A small multi-label audio tagger, trained from scratch: activation relu, 81.6 epochs.
Rows from block 7 of a small multi-label audio tagger, named by matrix and row number. Each number is 500 + 25 x the weight over its row's rms, rounded and kept within 0 to 999. All counts start at 0. Numbers have three digits each.
After each channel's rows are labels from the 100 clips, of 14848, where the channel reaches its highest value: "top examples" is what is common among them. Only what is clearly more common there than usual is listed. The data: short read English sentences (LibriTTS-R). In brackets: how many of the 100, against the usual share in percent.
# c30: last pointwise conv (model.blocks.7.c3.0.weight, 192x192x1), inputs 144-191

c30.109:471497480495467495495466498510474482540484470505471508523469498472481539516465489529511494525464509544471535489482502492511503465484502462477505
top examples: the word "there" (53 vs 2.8); the word "they" (31 vs 3.5); the word "was" (27 vs 9.7)

c30.25:488497513468486485483470494505504478505505553486510558524451518499484511496487487550538490436542518500477511479511461461500529519557510480497522
top examples: the word "well" (50 vs 1.6)

c30.178:456508500501507518510490493493562502528514535556485455515503484575501559459472508533499473529499470497498481521530526510507523498487534496506485
top examples: the word "not" (73 vs 6.4); the word "did" (29 vs 2.4)

c30.61:459501508563478525485470457467518482494472485522543541465478511493484466518548491476496536534506493490494458500568481465515535482495521489472553
top examples: the word "what" (54 vs 5); the word "you" (33 vs 14.6); the word "did" (26 vs 2.4)

c30.118:489513561521524473522488519521476495498465488472487475481487518476470542537503549493520491516485490451506476527463481508513498487506516515509459
top examples: the word "think" (62 vs 1.7); the word "i" (41 vs 18.6); the word "of" (25 vs 9.8)

c30.163:490511459491530490561507515497535464509501510545530494491474558513509528534465455480559485504476505503451495478506491505505496493544476516505485
top examples: the word "from" (45 vs 1.4); the word "my" (44 vs 4)

c30.148:476501489587500518494500496512454502507497487495465509523492490495477466525486540526514495490540508488511464516465481451524468458507473521541509
top examples: the word "good" (46 vs 1.5); the word "to" (38 vs 14.4)

c30.173:511498519509467498477540526515498464461479482497472521524492501507487559477505520508520498499512475490498469474478498529492514516439478500480490
top examples: the word "looked" (38 vs 0.9); the word "at" (36 vs 4.1); the word "little" (29 vs 1.2)

c30.20:466498473488495512497508461479502517500499505547534551456497528531527492506493470517483514487498478497460512450520488478503509528511498505509515
top examples: the word "he" (50 vs 11); the word "it" (29 vs 12.4)

c30.158:482481491513506506463507541473458501498484457509503512488538505487479501511482497508472499491489497507501490467467512492545511473518500506518531
top examples: the word "of" (84 vs 9.8)

c30.56:488507479523492469513505518593483462499490492499543495492475500492500499534502496505492550531515528491495411511512475482507519519454498503508446
top examples: the word "did" (39 vs 2.4); the word "who" (30 vs 1); the word "he" (27 vs 11)

c30.23:463502527472513503508504499482519467475484479529503477536470477518515542518514478493536487481529486486501515483508523478472505491502498489496555
top examples: the word "but" (74 vs 4.7); the word "i" (62 vs 18.6)

c30.10:512507500490484507493473514522501500500487516467490482479505478506476489518469492479523523533466476488506475478505470519486482517538536476542480
top examples: the word "but" (52 vs 4.7)

c30.98:502474472469524531495511515503484499489478514542505481514473484491488427518525490482503497475469500518523469549509546488524501465532478481461470
top examples: the word "it" (35 vs 12.4); the word "if" (33 vs 1.7)

c30.80:486492476510541517450540489501504496473480496484519504469493501495527516485463502485496520503534485525527514498510478478468482512531467502477508
top examples: the word "tell" (81 vs 1.2); the word "you" (51 vs 14.6)

c30.41:532478472514502502490532461508508496491500547511493503493539453492491496500518464516526488519506507471536506458501545493504512505478494512552509
top examples: the word "yes" (44 vs 1.3); the word "i" (41 vs 18.6)

c30.136:521541492452512506513485477492518540515538477515491519483487498479537525508519486517486463491495501457509538506512527492488483501464513464498433
top examples: the word "me" (79 vs 4.8); the word "let" (39 vs 1.2); the word "you" (34 vs 14.6)

c30.13:466516523458476491559476513491522516501490485481448536480553509499477465483498480489461498466452515465486492498477488505490504471552487533543491
top examples: the word "his" (36 vs 4.1); the word "very" (29 vs 1.5)

c30.177:478509509523561461472468472466458480519482465506502535513520429498524532478473510492509509496454534529491503500467518475493521489480492544484515
top examples: the word "don't" (35 vs 2.1); the word "done" (27 vs 0.6); the word "have" (25 vs 4.3)

c30.100:491500498526500426486491466509483479533477529569528470507472502501489481517474494513521489501484535524495480505561527515520506481496543531485483
top examples: the word "it" (37 vs 12.4)

c30.67:547505528503460511495475507512499481481558544498522535490475448498442518510468492495504470507458495509508505534512493542470487519555530496497486
top examples: the word "said" (71 vs 6.3)

c30.42:497483508550504483493487486470482489504498492490502507475510452470529510519491479460542509515483532458476480515524477509512496486520480513515502
top examples: the word "he" (47 vs 11); the word "we" (37 vs 3.2)

c30.106:537511526544530519546477519476465456533519520528535458507523530522515511501498478454499487468494488499473493482484508531502546479487492564514503
top examples: the word "come" (87 vs 1.6)

c30.125:531469498467451514517511581544501506505487530483514519498526438544529479496472519518484495493503509518535526470471493533485543501490515475476464
top examples: the word "yes" (64 vs 1.3)

c30.76:516465495502485505474459510450476522516521492535511517550520540491470496479485512497438501515501551506494508487472453476484506524500489461454514
top examples: the word "in" (27 vs 6.7)

c30.157:507512459495520493535475490500477458468541521485517505484480602515512493493501536483474543476489542544504462541482463476503448518468508475465454
top examples: the word "for" (51 vs 4.4); the word "from" (46 vs 1.4)

c30.26:516477502465505502461479447496508538547519488463445526501530498540496486503498473470562517508474502540474474479485466497505477463532452511481505
top examples: the word "the" (56 vs 25); the word "this" (35 vs 3.5)

c30.169:475511467496456477531506494509456513494547475468500498502494502525497523512454546534472460513499489503499499486548510456511476501493507479499488
top examples: the word "in" (58 vs 6.7); the word "and" (29 vs 10.3)

c30.124:537533524505522466478515463511447466507567503494509457506508579532505519554513459515499512479512490504482539521494562514474490531520471477485500
top examples: the word "me" (99 vs 4.8); the word "you" (37 vs 14.6)

c30.122:526530494508518505465524553495496484503481511498499485483503506505518494467481478445497474488485515523523547489498491483535497514530500524479534
top examples: the word "been" (42 vs 1.3); the word "have" (27 vs 4.3)

c30.5:479496499508502477456549452492534480503479544512523457465550498528519478504544521487527490505533472458516435528486511531470566517490481511556511
top examples: the word "night" (29 vs 0.6)

c30.74:506494482525506519482473498502490484476504513510515492525498535483503463511529527521480485518523508537468528555493510548498516517479489483487482
top examples: the word "was" (83 vs 9.7); the word "it" (66 vs 12.4)

c30.70:524512505481484513487493480505503498507537483471480527494503587503515510432485495465490487488505491466475474481516518462476458545539544463454468
top examples: the word "she" (41 vs 5.4); the word "him" (34 vs 3.9); the word "said" (34 vs 6.3)

c30.155:543514514503493487514522524553447516462534520516539482465527519481540470541460495485544471512503530518461511495467501505502541535528484472493475
top examples: the word "me" (78 vs 4.8)

c30.181:479489525505478510483485505522500514478490519471515510519472485474498523466560465533470540534495518503470506482451519466490479457480523499493453
top examples: the word "with" (79 vs 3.2)

c30.38:538484499522542507503459518519447510526534549514494472518502476500502487513546511493494478541495531524474484529513492499487468485519454467479547
top examples: the word "was" (43 vs 9.7)

c30.115:505507501516477492525523491519498463494497508475468521452577485514485541508504536508485497522509529522484489491528504487519458533476469467492535
top examples: the word "very" (48 vs 1.5); the word "said" (30 vs 6.3)

c30.7:511504512518472495512512484502508468472489536491500540488522518483482468505469496464507464500496453522499508540495503564478497556497481469509489
top examples: the word "said" (100 vs 6.3)

c30.150:466493527493543519462489546546498513553486493535488543489519471480511458512485462487497475513498532500490479493512538492461471510521490536498470
top examples: the word "it" (81 vs 12.4); the word "is" (59 vs 8.2); the word "was" (31 vs 9.7)

c30.189:490487545537508500495499480492513482536512502534512496468460501517506514550494478464508466496477496512501466471473481452481554466495454439508518
top examples: the word "the" (57 vs 25); the word "it" (33 vs 12.4)

c30.43:494493474510475467504504485516481471445488481513510489490502515501530490502532474480502488502486535533508494491490471465558491495470482503469487
top examples: the word "they" (29 vs 3.5)

c30.117:437522483495521537473495472500508484567527466505471516517474497490501507491446495490498511462493460510510514480453453427460517467495497519466542
top examples: the word "the" (87 vs 25); the word "was" (30 vs 9.7)

c30.3:455498534494544514481540507486450520517493494601489499502516500490503510540497507442472544472515473472462489468521577475469515501523474527514468
top examples: the word "it" (96 vs 12.4); the word "was" (49 vs 9.7); the word "is" (36 vs 8.2)

c30.183:485546513497537517586525554464514490498503522482502523481487551480509469458461470486465475497485504554508500481506537475514499498546524487493507
top examples: the word "from" (77 vs 1.4)

c30.57:452493502497512511506570476521488479475540515497475510538525517513498480473498488526496471497464484505497486530458516515483574527480500485491512
top examples: the word "looked" (56 vs 0.9); the word "at" (36 vs 4.1); the word "and" (27 vs 10.3)

c30.156:457497534480482462500501503503467461512535533506503511457513495460495474527469517543514517514527514494471496490490482466493473513470499481489512
top examples: the word "me" (59 vs 4.8); the word "only" (37 vs 0.9)

c30.19:495497508488506532464526498465500497508529487538496500516489514554486506533516513521453531532538486521515490467512469455468538512472518473524464
top examples: the word "could" (38 vs 1.6); the word "be" (30 vs 4.6)

c30.12:439522497489508492515505497486511491511492497504490522490521557493464512462471500517498502501529494474499481499489498557502473466464464516535457
top examples: the word "mrs" (40 vs 0.6)

c30.129:525467490503538506504442477483520543494508501567460480469487502509485431525496492516495517546475512535495479482479526495483510503483484484525458
top examples: the word "it" (99 vs 12.4); the word "was" (51 vs 9.7); the word "is" (38 vs 8.2)

c30.54:493515509509475507511482476498499521496520500511430552484481496528488527492493455492518499514475495490552516453434508471484473489509482486525535
top examples: the word "no" (30 vs 3.3); the word "they" (25 vs 3.5)

c30.6:497455505505479448503486503507485472496476555472473524491530494481460519532503487489562494526536541500500495480467461492517478496490492460474530
top examples: the word "little" (56 vs 1.2); the word "a" (39 vs 12.3); the word "let" (26 vs 1.2)

c30.101:513532507477496494530481477491542463519459513497459557510495517499472580513521470472483506463490494531458490522502484472483490501528515467485512
top examples: the word "mrs" (46 vs 0.6); the word "on" (29 vs 2.9)

c30.81:497537518460556458490501525470471474503481488512518494518522495485517518478479543487476535484539573458518540523564474550483497522488496457456460
top examples: the word "how" (46 vs 2); the word "was" (30 vs 9.7)

c30.34:507450557492553503453504457513473494504461457527490525510504483490545445526533471491484452549470522559530510502502509492458520487509539521575486
top examples: the word "no" (60 vs 3.3)

c30.188:489521493501463549521514535529550495506486509499510483495540471472508485502552467489486486503521501485507471494457472471452517453472528495463489
top examples: the word "my" (66 vs 4)

c30.75:468515541513480461460525538500493522529497470512510527492502508487517519509498540505516532472480488491507452483470549498457480517489465501510489
top examples: the word "chapter" (37 vs 0.4)

c30.164:481529489497513546508516520550449516491519518583482485506545533495480465482526528527527500523494505484570506488486469498506542517473537525546484
top examples: the word "it" (86 vs 12.4); the word "was" (56 vs 9.7)

c30.174:528543483527501495506487458487462532464478518487495496543479459519477506506502535493497463516468489489469504514534493483514495493482487453507459
top examples: the word "could" (35 vs 1.6); the word "not" (31 vs 6.4)

c30.151:487507494514535477488523504479460515488520514525458499540507549507499449548482499457518482481480496487477535491533508538485545529477463523463473
top examples: the word "me" (35 vs 4.8); the word "give" (28 vs 0.5)

c30.82:485520490515498522483491511494537578486498499489477472469511494562447496446518534514537489575479533464485475532519501469491489559508532457478504
top examples: the word "about" (97 vs 1.5)

c30.180:475482528558534464514506523490461503514473485517502542513522537509516506486510492522473485485591472498496457476532491493505493534498493463528494
top examples: the word "don't" (33 vs 2.1); the word "took" (32 vs 0.4)

c30.153:492465483466483459510487536460501524521523464537506492508526514545491524516527488527517540524500506482492465566528515521500478487482517505472513
top examples: the word "much" (32 vs 0.9); the word "such" (28 vs 0.6)

c30.102:464497487487464500500508539490493492559496522533495506481544526461526490486562485521496523522500490525462462496464485516501542481509499439458487
top examples: the word "very" (41 vs 1.5); the word "of" (29 vs 9.8)

c30.62:473537479467495502464541489493486502492576533481500505485447537480505475482544480511530507520480498506472464473508525484494489511522491503494474
top examples: the word "he" (39 vs 11); the word "be" (26 vs 4.6)

c30.21:495515515475537515520491501508494439513513493471519552515486473485479470462526503467543515520496493508502500530494460486474550515541546467497470
top examples: the word "replied" (38 vs 0.9)

c30.171:498528447486510481516515485477440491475548505502534515500548486531486468486485480506499543503549483503497458522503468505472501457489487484500531
top examples: the word "we" (99 vs 3.2)

c30.105:487515478533490471542505480524513449490532469523472518503490553506473452510491516519477504511530497502464539515463497479512489483505460502478548
top examples: the word "was" (65 vs 9.7); the word "it" (44 vs 12.4)

c30.97:495492500520504465489514555496516528528486496521489449491475522467461550545516504435475502492525480542468494483500468496478456529497501472470469
top examples: the word "with" (74 vs 3.2)

c30.1:507528535533459522469520511511529479547476521474484494486515502506528484499452518522520485465489493485543532508526505470512507481491512508503513
top examples: the word "think" (37 vs 1.7); the word "nothing" (33 vs 1); the word "something" (25 vs 0.6)

c30.29:452525452527509490515501543510487536463524481486464530501509473503486528476484511533474504497482462503501511475536488522501510511508499500523501
top examples: the word "never" (34 vs 1.2)

c30.89:434508479539512499506490516562472501498546481485530477471495531529460465525533548482565503475519489475484493516474493460512471491480495495500545
top examples: the word "not" (66 vs 6.4); the word "to" (42 vs 14.4); the word "did" (38 vs 2.4); the word "be" (31 vs 4.6)

c30.94:473548495474497542505530499525522469497546530470485500523499486529489521519498458483519562497463491487480485530442531477520510473533478501446477
top examples: the word "mr" (41 vs 1.2); the word "be" (25 vs 4.6)

c30.96:498497539511511477499490494507473473479503514488453508515462516522472500499481540562441483495514487486518488515471500525529489477528482502504502
top examples: the word "take" (73 vs 0.9)

c30.85:448480506487499538461478501470520490516532488450520534489506504473490474549506484528469483507516494486532494512516528498558491544481507526536435
top examples: the word "you" (74 vs 14.6); the word "don't" (31 vs 2.1); the word "know" (29 vs 2.3)

c30.36:511543486490561515516506463491474551506523545503541507492466503492484485521497502523469507484550465509520487480468485514461520473544499499504509
top examples: the word "me" (56 vs 4.8); the word "tell" (27 vs 1.2)

c30.45:463529505484508526525476472477481476476518473505515491520533498479467508466478497465483484471512467516498533518477493507528501464522474539506507
top examples: the word "you" (73 vs 14.6)

c30.79:497503503506470539484510483499524470498532544496460485455518493483513495509491537513484467528489527487517459495535476496485515478495494548500513
top examples: the word "very" (50 vs 1.5)

c30.27:481540492535491539504474477483490479450491495491440481478483474504470479487490492516468497482486521515498445520486497485469475512472481495528489
top examples: the word "shall" (53 vs 1.1); the word "i" (53 vs 18.6)

c30.186:503502460517484518502479542486516561500494510495511479555475565502529482483498476493473481498518489485532512515481473484526486474520468498509510
top examples: the word "come" (29 vs 1.6); the word "long" (25 vs 0.6)

c30.60:511553518491551453499501468466474474492521534522512482551508423491505493467492470511494457533484528508493439458484508494500435490470500465518526
top examples: the word "of" (25 vs 9.8)

c30.2:476518527459517495484533501489524501534485529484504516504506545505500482498492517506496482474503498514459456509501506504501463493506482497495505
top examples: the word "for" (83 vs 4.4)

c30.9:542531482492569521488509496482498524489463446486506525490523510503546508501513470485531481518529530523503525490482487488515459499474477463445497
top examples: the word "that" (42 vs 7.1)

c30.72:513540482510506511529527510510490527502511486479459511429501577520545467505506487485506481519501485517506493444515500509454467510499503477493457
top examples: the word "him" (37 vs 3.9)

c30.143:467491482492522460486491474481519491498472583499512516466478494497489537481506491508516533528509507524559487471499503473488524521526503551500461
top examples: the word "well" (71 vs 1.6)

c30.179:478528513479485515511464524508515508501506474485534479492466481526458515500499480525523502502507530497536483444482523455517468506536505462542512
top examples: the word "when" (46 vs 1); the word "he" (28 vs 11)

c30.49:523495518481504494525479514518489526460461461507516492504489520507546506517541494464499492451485509502502466436493505487476504475539500479473498
top examples: the word "father" (31 vs 0.5)

c30.112:481491524532499552548526471501533509527521461475488483478476480475496509499467486508521482513506503496530512503498507486536528478532460485516496
top examples: the word "my" (87 vs 4)

c30.44:498544490513493476507478455525492515529550489488540493490524483475492467487471442503493442473568518485557509503470506512511507491461555507513511
top examples: the word "you" (64 vs 14.6); the word "know" (41 vs 2.3); the word "tell" (27 vs 1.2)

c30.11:524490523564467480513494485496543513506505485485481519489509466537497518507455505490469475477524529513511492508480491458507506488589503497484497
top examples: the word "by" (67 vs 1.4)

c30.121:524451527485524492488477529476505540523527505434459515480498468494509519530486487475542494514510489514462529546492484515569477505506508519500451
top examples: the word "something" (34 vs 0.6); the word "with" (30 vs 3.2)

c30.184:502511454495527530515506524494518467512543489477515516453519546522544490531504509492481506468506535472451529480547526493448502549499496510520498
top examples: the word "be" (43 vs 4.6); the word "me" (33 vs 4.8)

c30.140:517527519487503466482491513503481514527473481503554541505491501493565502497503515505511537489508562462532535492470457513515508465513477481470477
top examples: the word "is" (44 vs 8.2); the word "what" (41 vs 5); the word "this" (33 vs 3.5)

c30.154:500462505488465512533487487522521546522510528491538531546520545514465560523484517539558527507488491541567518501515502488460526496475576494530499
top examples: the word "about" (34 vs 1.5)

c30.104:494469494521471523519573470463490529490511540488480523501478504471556436511511474475469494545504500493491495529487518489493508487549505477475457
top examples: the word "said" (89 vs 6.3)

c30.32:483470479526492480463537530554485512468502474516485505485492489476510551540505558470496557487511493494448466511503480477485521530498469478474484
top examples: the word "should" (25 vs 0.9); the word "did" (25 vs 2.4)

c30.71:483525482492490476513500519523489520493538482478493475476470502497473504530468469474492504524497531456508507541491475453486510475510471506481508
top examples: the word "his" (27 vs 4.1)

c30.46:482504504501495527469498488513483476461487539525512475515528481483504529475472509451508523507459525508446544481478510476485513562456533460489509
top examples: the word "was" (90 vs 9.7); the word "it" (75 vs 12.4)

c30.16:516478476475513456507499492503529489417495506536519502504492506506491524505510500484519458526487489519494495465483473497545481510470479464526556
top examples: the word "i" (70 vs 18.6); the word "have" (38 vs 4.3); the word "they" (26 vs 3.5)

c30.144:466518521548501483498546441501489487473478475573490497513491501458487485479450451523501529471448507527513516518479502477496512473465564485457514
top examples: the word "about" (55 vs 1.5); the word "upon" (28 vs 0.6)

c30.18:487459498517491515492498477531453495520513499529487523479545501524450514508489491500511542472529468483510515476562522488516502470497504532479523
top examples: the word "this" (64 vs 3.5); the word "was" (27 vs 9.7)

c30.147:552468518481547514516471506524483558478512492495535498486455471479456463483476469500512488519509516516490515495444502465497500502538528490526507
top examples: the word "i" (44 vs 18.6); the word "said" (40 vs 6.3); the word "thought" (28 vs 0.8)

c30.187:496513464459519487480491482486497499537520482472494471488479496501500479488560499525522469484510535467444452522495513486510490505511504508495484
top examples: the word "to" (53 vs 14.4); the word "have" (44 vs 4.3); the word "be" (33 vs 4.6)

c30.165:518503494489502531493465502503521500468490489531505496476464526507476477529484494494524541513524537487469456543530546472540512528504482529503452
top examples: the word "it" (52 vs 12.4); the word "what" (41 vs 5); the word "is" (31 vs 8.2)

c30.53:495556493458488485500480500485503501507500477484469515491477473511533499485468477528547488465560503506519478489513550506496541518478457467513475
top examples: the word "that's" (25 vs 0.8)

c30.66:468501501448525506489515457497490485488522525481498469514505496439499508515507489503506533514545494477477515480462496499477496542504481463458527
top examples: the word "been" (61 vs 1.3)

c30.73:482506447493500475465507510470470560522505491466508512524507485468458500480483480496496506484469467528526465492505495517464531477495513481485505
top examples: the word "by" (28 vs 1.4)

c30.130:517521499519502516521535513468468495484498514514505483469465566527476495520512509447525531553491521517488519495488520513470508478476490479507518
top examples: the word "her" (90 vs 3.9)

c30.22:477493527515495490537502479521482494482533471462509516481460472512500482499517458457512529483505509498456552480475509565505528440517510519483519
top examples: the word "and" (58 vs 10.3); the word "been" (34 vs 1.3)

c30.166:501545519499491567462529472525493498521521483496497506512515502551443484499506474504500512479513488475468467488486513479517497524465477456489485
top examples: the word "me" (49 vs 4.8); the word "be" (35 vs 4.6)

c30.137:484545476503518512513513472477517513516439506532511496534500489507455500456522471519488514527453504489504470498463505489491493485542566495482496
top examples: the word "him" (58 vs 3.9); the word "by" (28 vs 1.4)

c30.133:483508499518496536482518494486487492485506475488491526559494579549513464511547521497520541513484468504501512497475471479560514531463483456514545
top examples: the word "he" (40 vs 11)

c30.17:530488518470502514511502462525485460545502494485483485546524463523525492464523458522495492534494514515521528495525483525481517478488549489504513
top examples: the word "that's" (34 vs 0.8)

c30.33:490545508474513528500512457452477504549495516490513501503476497496523520503540507497502481471487519496468507474503466534489499479469480607472512
top examples: the word "this" (48 vs 3.5)

c30.52:501507501541480490511507481503497513465477475487430531500550529529493481479501472461493475483506470528487525468521478463473462535480483496490511
top examples: the word "and" (78 vs 10.3)

c30.141:498506500459532532467512468515509517450487499490514527507483501481496501521475497523486470520512554512477480508554519468527548500514565516580554
top examples: the word "but" (83 vs 4.7)

c30.120:492539523482542497494510524519503522518545506481469539530464480475497519506456440465506472437492486462516495497459523496540505521497509528502516
top examples: the word "twenty" (41 vs 0.5); the word "put" (26 vs 0.5)

c30.132:486472471493533519505480516489484541502543494494494508489522557470524484482500506519471510516501483564532502443521468485527527483484563500560474
top examples: the word "don't" (52 vs 2.1); the word "i" (41 vs 18.6); the word "about" (25 vs 1.5)

c30.134:489536522464500550484574545460475518511518509488501527516507491502478482523490488461473507466514507486483473535506519491487462508512549505517484
top examples: the word "mr" (83 vs 1.2)

c30.55:470532512520519492533491509489474504489519507484469469509550515512569485481565504552586499514469508496477447480487487467511501491428499490521514
top examples: the word "to" (59 vs 14.4); the word "be" (35 vs 4.6)

c30.83:445528507508505527483496515504532478514465513523524488498488481489512476484533495505443489533489544536491484495449492493508499463499483531537480
top examples: the word "there" (38 vs 2.8); the word "no" (33 vs 3.3); the word "was" (28 vs 9.7)

c30.190:505483524559479509530464562508520485520494485492477512565520509498504502501539512468510499487491537503488556482467503489451467514556515481451536
top examples: the word "was" (72 vs 9.7)

c30.87:560517500551482490482458483479528506563496480470508493489469527490484486492478529535473531542494500489502521542487503514539509526503482486508504
top examples: the word "nothing" (50 vs 1)

c30.191:458532507556502525482533511451520493535519556499482521499487510472509515476471562554469525485478531465504492517516543506508520545514519458478500
top examples: the word "i" (87 vs 18.6); the word "have" (28 vs 4.3)

c30.127:454502508480524545472456513481521493513502512480533521516503490607516488540478509525512509500499513477471471546548490472511512527471470494502522
top examples: the word "be" (38 vs 4.6)

c30.113:533486530485481501491473489484483464536491483485534546480475509513525474509495520483502475523562485506428471500521465548547539514508522459501486
top examples: the word "don't" (30 vs 2.1); the word "said" (29 vs 6.3); the word "he" (27 vs 11)

c30.135:477505459500469535520503486520466515494502516462484519534485512489532543551570487478479528542494500479507513508510506452513497506480482525480517
top examples: the word "with" (68 vs 3.2); the word "you" (33 vs 14.6)

c30.119:540471478503508520485452490499486482548520505489533525479516504462513542468516484490503508565539477502515495493530485455522469532526496540566510
top examples: the word "to" (76 vs 14.4)

c30.107:500466508483506503532517481529504497514530514468556501514486514483478460517505494504463490511525488531496479514481530533503499514473525517495471
top examples: the word "said" (65 vs 6.3)

c30.59:545498462509502538525542480559504510482556491511537505469511479493491471457510482500485479471489486470512522525485461475483511538507499477500481
top examples: the word "never" (65 vs 1.2)

c30.35:517514493499546500439525471499549512525488485494478556518492525534476452482503487532497497474467505541516486477511508484480487420489474519533508
top examples: the word "don't" (45 vs 2.1); the word "just" (43 vs 0.9); the word "i" (40 vs 18.6)

c30.88:535499551506487508538513460516486470532487490472515522470523483485550534475479504510534516501562510537464465494458507503516486514483506463468519
top examples: the word "in" (62 vs 6.7); the word "the" (58 vs 25); the word "and" (27 vs 10.3)

c30.69:499492553521471508490495461505535504475499496490541567461499503473485507518470535455483476492477480502495519526487500474485468512508542515534476
top examples: the word "said" (50 vs 6.3); the word "i" (39 vs 18.6)

c30.182:491502521495512453526490456512504509500506515504512505499519494512500479484488553492567481491526506478523472562467483473480499525497525519443479
top examples: the word "about" (78 vs 1.5)

c30.161:495470493499485476515497484546494489491483499519494523516487506515502476469574505452495462501490489518540464579467508505532495539506480507483474
top examples: the word "would" (43 vs 1.9); the word "we" (27 vs 3.2)

c30.92:474490506473473518468475461505531484488477461547499472523493498482505486507504478504549521531471481511495470480484511513497481447507483527501513
top examples: the word "what" (40 vs 5); the word "is" (38 vs 8.2)

c30.28:468486601483467484472415545521475497505493506504509450452516480473504440498503539458501503505482493501523493501530477477471454506509513503512460
top examples: the word "such" (68 vs 0.6); the word "a" (44 vs 12.3)

c30.175:482515530506527485530554482481468483530525505495516515553507517472500490474479477463472513464538479539479488495495522541491483549563498507521537
top examples: the word "chapter" (34 vs 0.4)

c30.0:514510481484468481499568483483507520456477505528471486507489491474533491501481490527495503501458489495501506493508529531517461490509516511519492
top examples: the word "looked" (40 vs 0.9); the word "up" (36 vs 1.8)

c30.77:449490455484491484514469526510511491505496497494497511534488467468518516556480494456468534488529519469505550485520470464490466499474479484470533
top examples: the word "they" (39 vs 3.5)

c30.86:535517451510465537525523486471502488495432464499514505499518426545509499495532492506498499514501487498527461468514470504528521515516463488482508
top examples: the word "not" (45 vs 6.4); the word "did" (30 vs 2.4)