From a checkpoint of a small multi-label audio tagger.
Data: trained on short read English sentences (LibriTTS-R), 26041 training examples.
Rows from block 4 of a small multi-label audio tagger, named by matrix and row number. Each number is 128 + 32 x the weight over its row's rms, rounded and kept within 0 to 255. All counts start at 0.
After each channel's rows are labels from the 100 clips, of 14848, where the channel reaches its highest value: "top examples" is what is common among them. Only what is clearly more common there than usual is listed. The data: short read English sentences (LibriTTS-R). In brackets: how many of the 100.
# c30: last pointwise conv (model.blocks.4.c3.0.weight, 192x192x1), inputs 128-191

c30.54 [177 196 109 130 134 107 182 125 192 138 103 177 187 135 167  87 140 168 104  60 116 133 110 147 204 174 164 115  98  85 125 140 157 122 196 129 147 134 134 164 143 130 194 163 106 127 114 109 114 180 126  98 112 101 112  85 109 172 162  90 125 128 131 100]
top examples: the word "he" (47); the word "his" (36)

c30.104 [100 144 147 129 143 155 131 109 127 105 120 133 163 109 169  83 103  96 175 108 136 120  88 182 157  86 151 166  84 173 120 170 120 115 130 129  82 150 107 126 126 163  85  69  88 163  94 123 104 131 168 101 160  95 137 155 166 171 120 124 107  65 131 153]
top examples: the word "to" (36)

c30.143 [116  96 138 118 111 189  60  87  85 150 122 103  56 149 151  71 182 136  83 124 121 142 153 126 115 127 127 202  98 141 169 170 143 119 144 133  82 196 162 110 135  85 110 107 119  50 141  92 108  77 135  91 128  93 153 190 135 119 126 166 106 126 176 140]
top examples: the word "i" (43)

c30.57 [125 148 112 143 151 107 123 165 112 136 195 111 141 138 139 154 143 130 116  89 164 154  73  84 188 128 161 130 127  99 121 186 138  82 172 141 136  73 121 110 113  65 111  74 105 148 134 128 120 141  92  80 129 185 136 132  59  66 101 148 186 104 120 144]
top examples: the word "to" (41); the word "be" (38)

c30.184 [137  78 126 151 140  80 116 127 135 135 159 124 109  94 146 124 150 169 145  97 148 117 135 138  54 173 134  83 156  78 112 147 101  83 211 168 189 138 118  89 208 148  97 124 129 149 143 141 108  99  72 117 158 199 118 140 152 101  90 156 165 105  82 140]
top examples: the word "he" (36)

c30.115 [109 116 204  93 156 160 141  69 150 203 136 138 142 153 189 145 114 160 137  87 101 108  84 123 142 139 154 152 165 102 129 125  62 103 174  93  63 107 172 173 118 114 163  97 116  62 117 174 127 114 162 123 166 137 147  42 118 116  95 160 146 148 129 134]
top examples: the word "is" (25)

c30.152 [109 119 107 114 162 126 152 102 132 109 177 126 172 106 159 166 171 124 120 179 157 126  98  95 113 172  85 117 156 121  83 162 158 171  79 142 110 161 145 100 148 130  65 126 148 124 119 106  86 157 123 142 168  80 174 204 152 157 124 178  77  75 183  95]
top examples: the word "i" (57)

c30.3 [ 95 139 169 137 163  84 143 190 116  80 129 149  56 169 184 130 131 142 158 108 105 139 176 152 114 137  63 174 166 139 123 168 151 157 112  84 121 177 116 117  90  69 101 149 102 129 151 117 107  97 139 115 128 114 129 104  85 196 103 110 133 138 127 199]
top examples: the word "to" (46)

c30.22 [148  96  96 120 149 106  96  96  99  83 145 114 177 141 130  75 122  93  83  82 152 115 144  98 136 120 110 137 116 144  80 168 117 102 126 125  99 104 123 146 157 117 213 157 117 143 143 201 121 130 127 125 150 155 115 128  95 143 165 140 121 108 109 159]
top examples: the word "to" (34); the word "took" (26)

c30.4 [121  78 150  95 115  68 193 173 110  96  97  94 145 115 131  95 116 157  80  92 121 136 138  97 174 101 150  88 168  92 166 136 155 107 111 115 150 107 132 160 153  82 164 169 150 138 162 158 220 114 144  78 142 117 157  93 215 139 112 120 134 143  86  81]
top examples: the word "he" (80); the word "was" (26)

c30.180 [155 148  85 140 190 129 174  94 168 117 148 105 201  95 130 107 122 139 134  90 108 109 112  87 137  65 178 183 128  78 142 126 224 142 194 126 149 119 131 164 122 153 140 100 114 112 192 130 118 121 123 101 167 135  39 104 135 102 213  88 131 114 114 165]
top examples: the word "is" (39); the word "he" (32)

c30.138 [154 116 144 150 129 160  91 167 119 112 127  74 137 116 154 130 142  98 127  87 198  94  83  91 141 153  33 120  75 159 151  79 132 117  86  82 129 119 142 133 119 200 146 111 109 146 139 175 130  69 131 156 110 122 100 107 129  89 132 117 131 100 209 131]
top examples: the word "to" (47)

c30.74 [ 56 126 106 118 196 109 191 121  82  84 189 177 129 150 143  77 138 114 130  88 108 122 123 183 111 197  96 118 158 155 136 109 155 160 116 170  84  96 172 147 106 110  45 132 106 138 143 139 108  99 156 120 129 108  75 126 114  90  58 128  77  94 112 164]
top examples: the word "i" (51)

c30.92 [143 157 119 116 109 125 127 174 141 137 158 132 127 167 102  92 114 105  78 163 103 166 164 106  80 152 181 129 110  88 134 156 184 200 187 102 144 113 141 197 161 110 110 121  90  70 105 147 140 161  77 125 160  97  81 149 114  83 164 163 136  99 123 102]
top examples: the word "is" (31)

c30.167 [130 111 139 193 147 153 124 120  84 160  83 160 118 176 193  79 118  88 112 144 122 147 150 124 178 118  99 120 224 130 141  99 131 149 115  88 168 113 166  99 109 113 111  67 131  46 145 148 124 177 121 138 127  95 178 127 128 142  94 137 101 125 148 134]
top examples: the word "to" (59)

c30.187 [ 56 107 112  97  88 186 150 164 144  69  88 104 102 115 164 140 153 124 123  91 130 130 118 148 101  78 111 172 151  75 170 106 155 135 162  77 180 106 115 143 118 138  70 158 153  98 185 100 139 126  83 124  96 134 129 120 106 114 123  86  96 183 154 103]
top examples: the word "he" (39)

c30.12 [ 86 155 137 105 111  82 208 117 108 143 153 145 110 107 144 174 109 152 123 143 161  79 134  75 119 114  75 129 104 204 163 121 128 137 158 136 128 100 149 109 152 143 126  84  80  98  92 122 151 144  91 142 152  96 104  64  93  76 137 118 142 139 151 146]
top examples: the word "is" (36)

c30.116 [159 192 136 102 104 137 121 123  92  15 153  92 164  35 101 121 148 148 145 107 130 111 141 142 151 145 143 134 106 155 134 100 185 155 144  53  61 150 136 113 104 182 137  65  88 115 104 129 175  95 125  91  98 125 131 114 141 174 142 100 109 100 188  59]
top examples: the word "to" (49)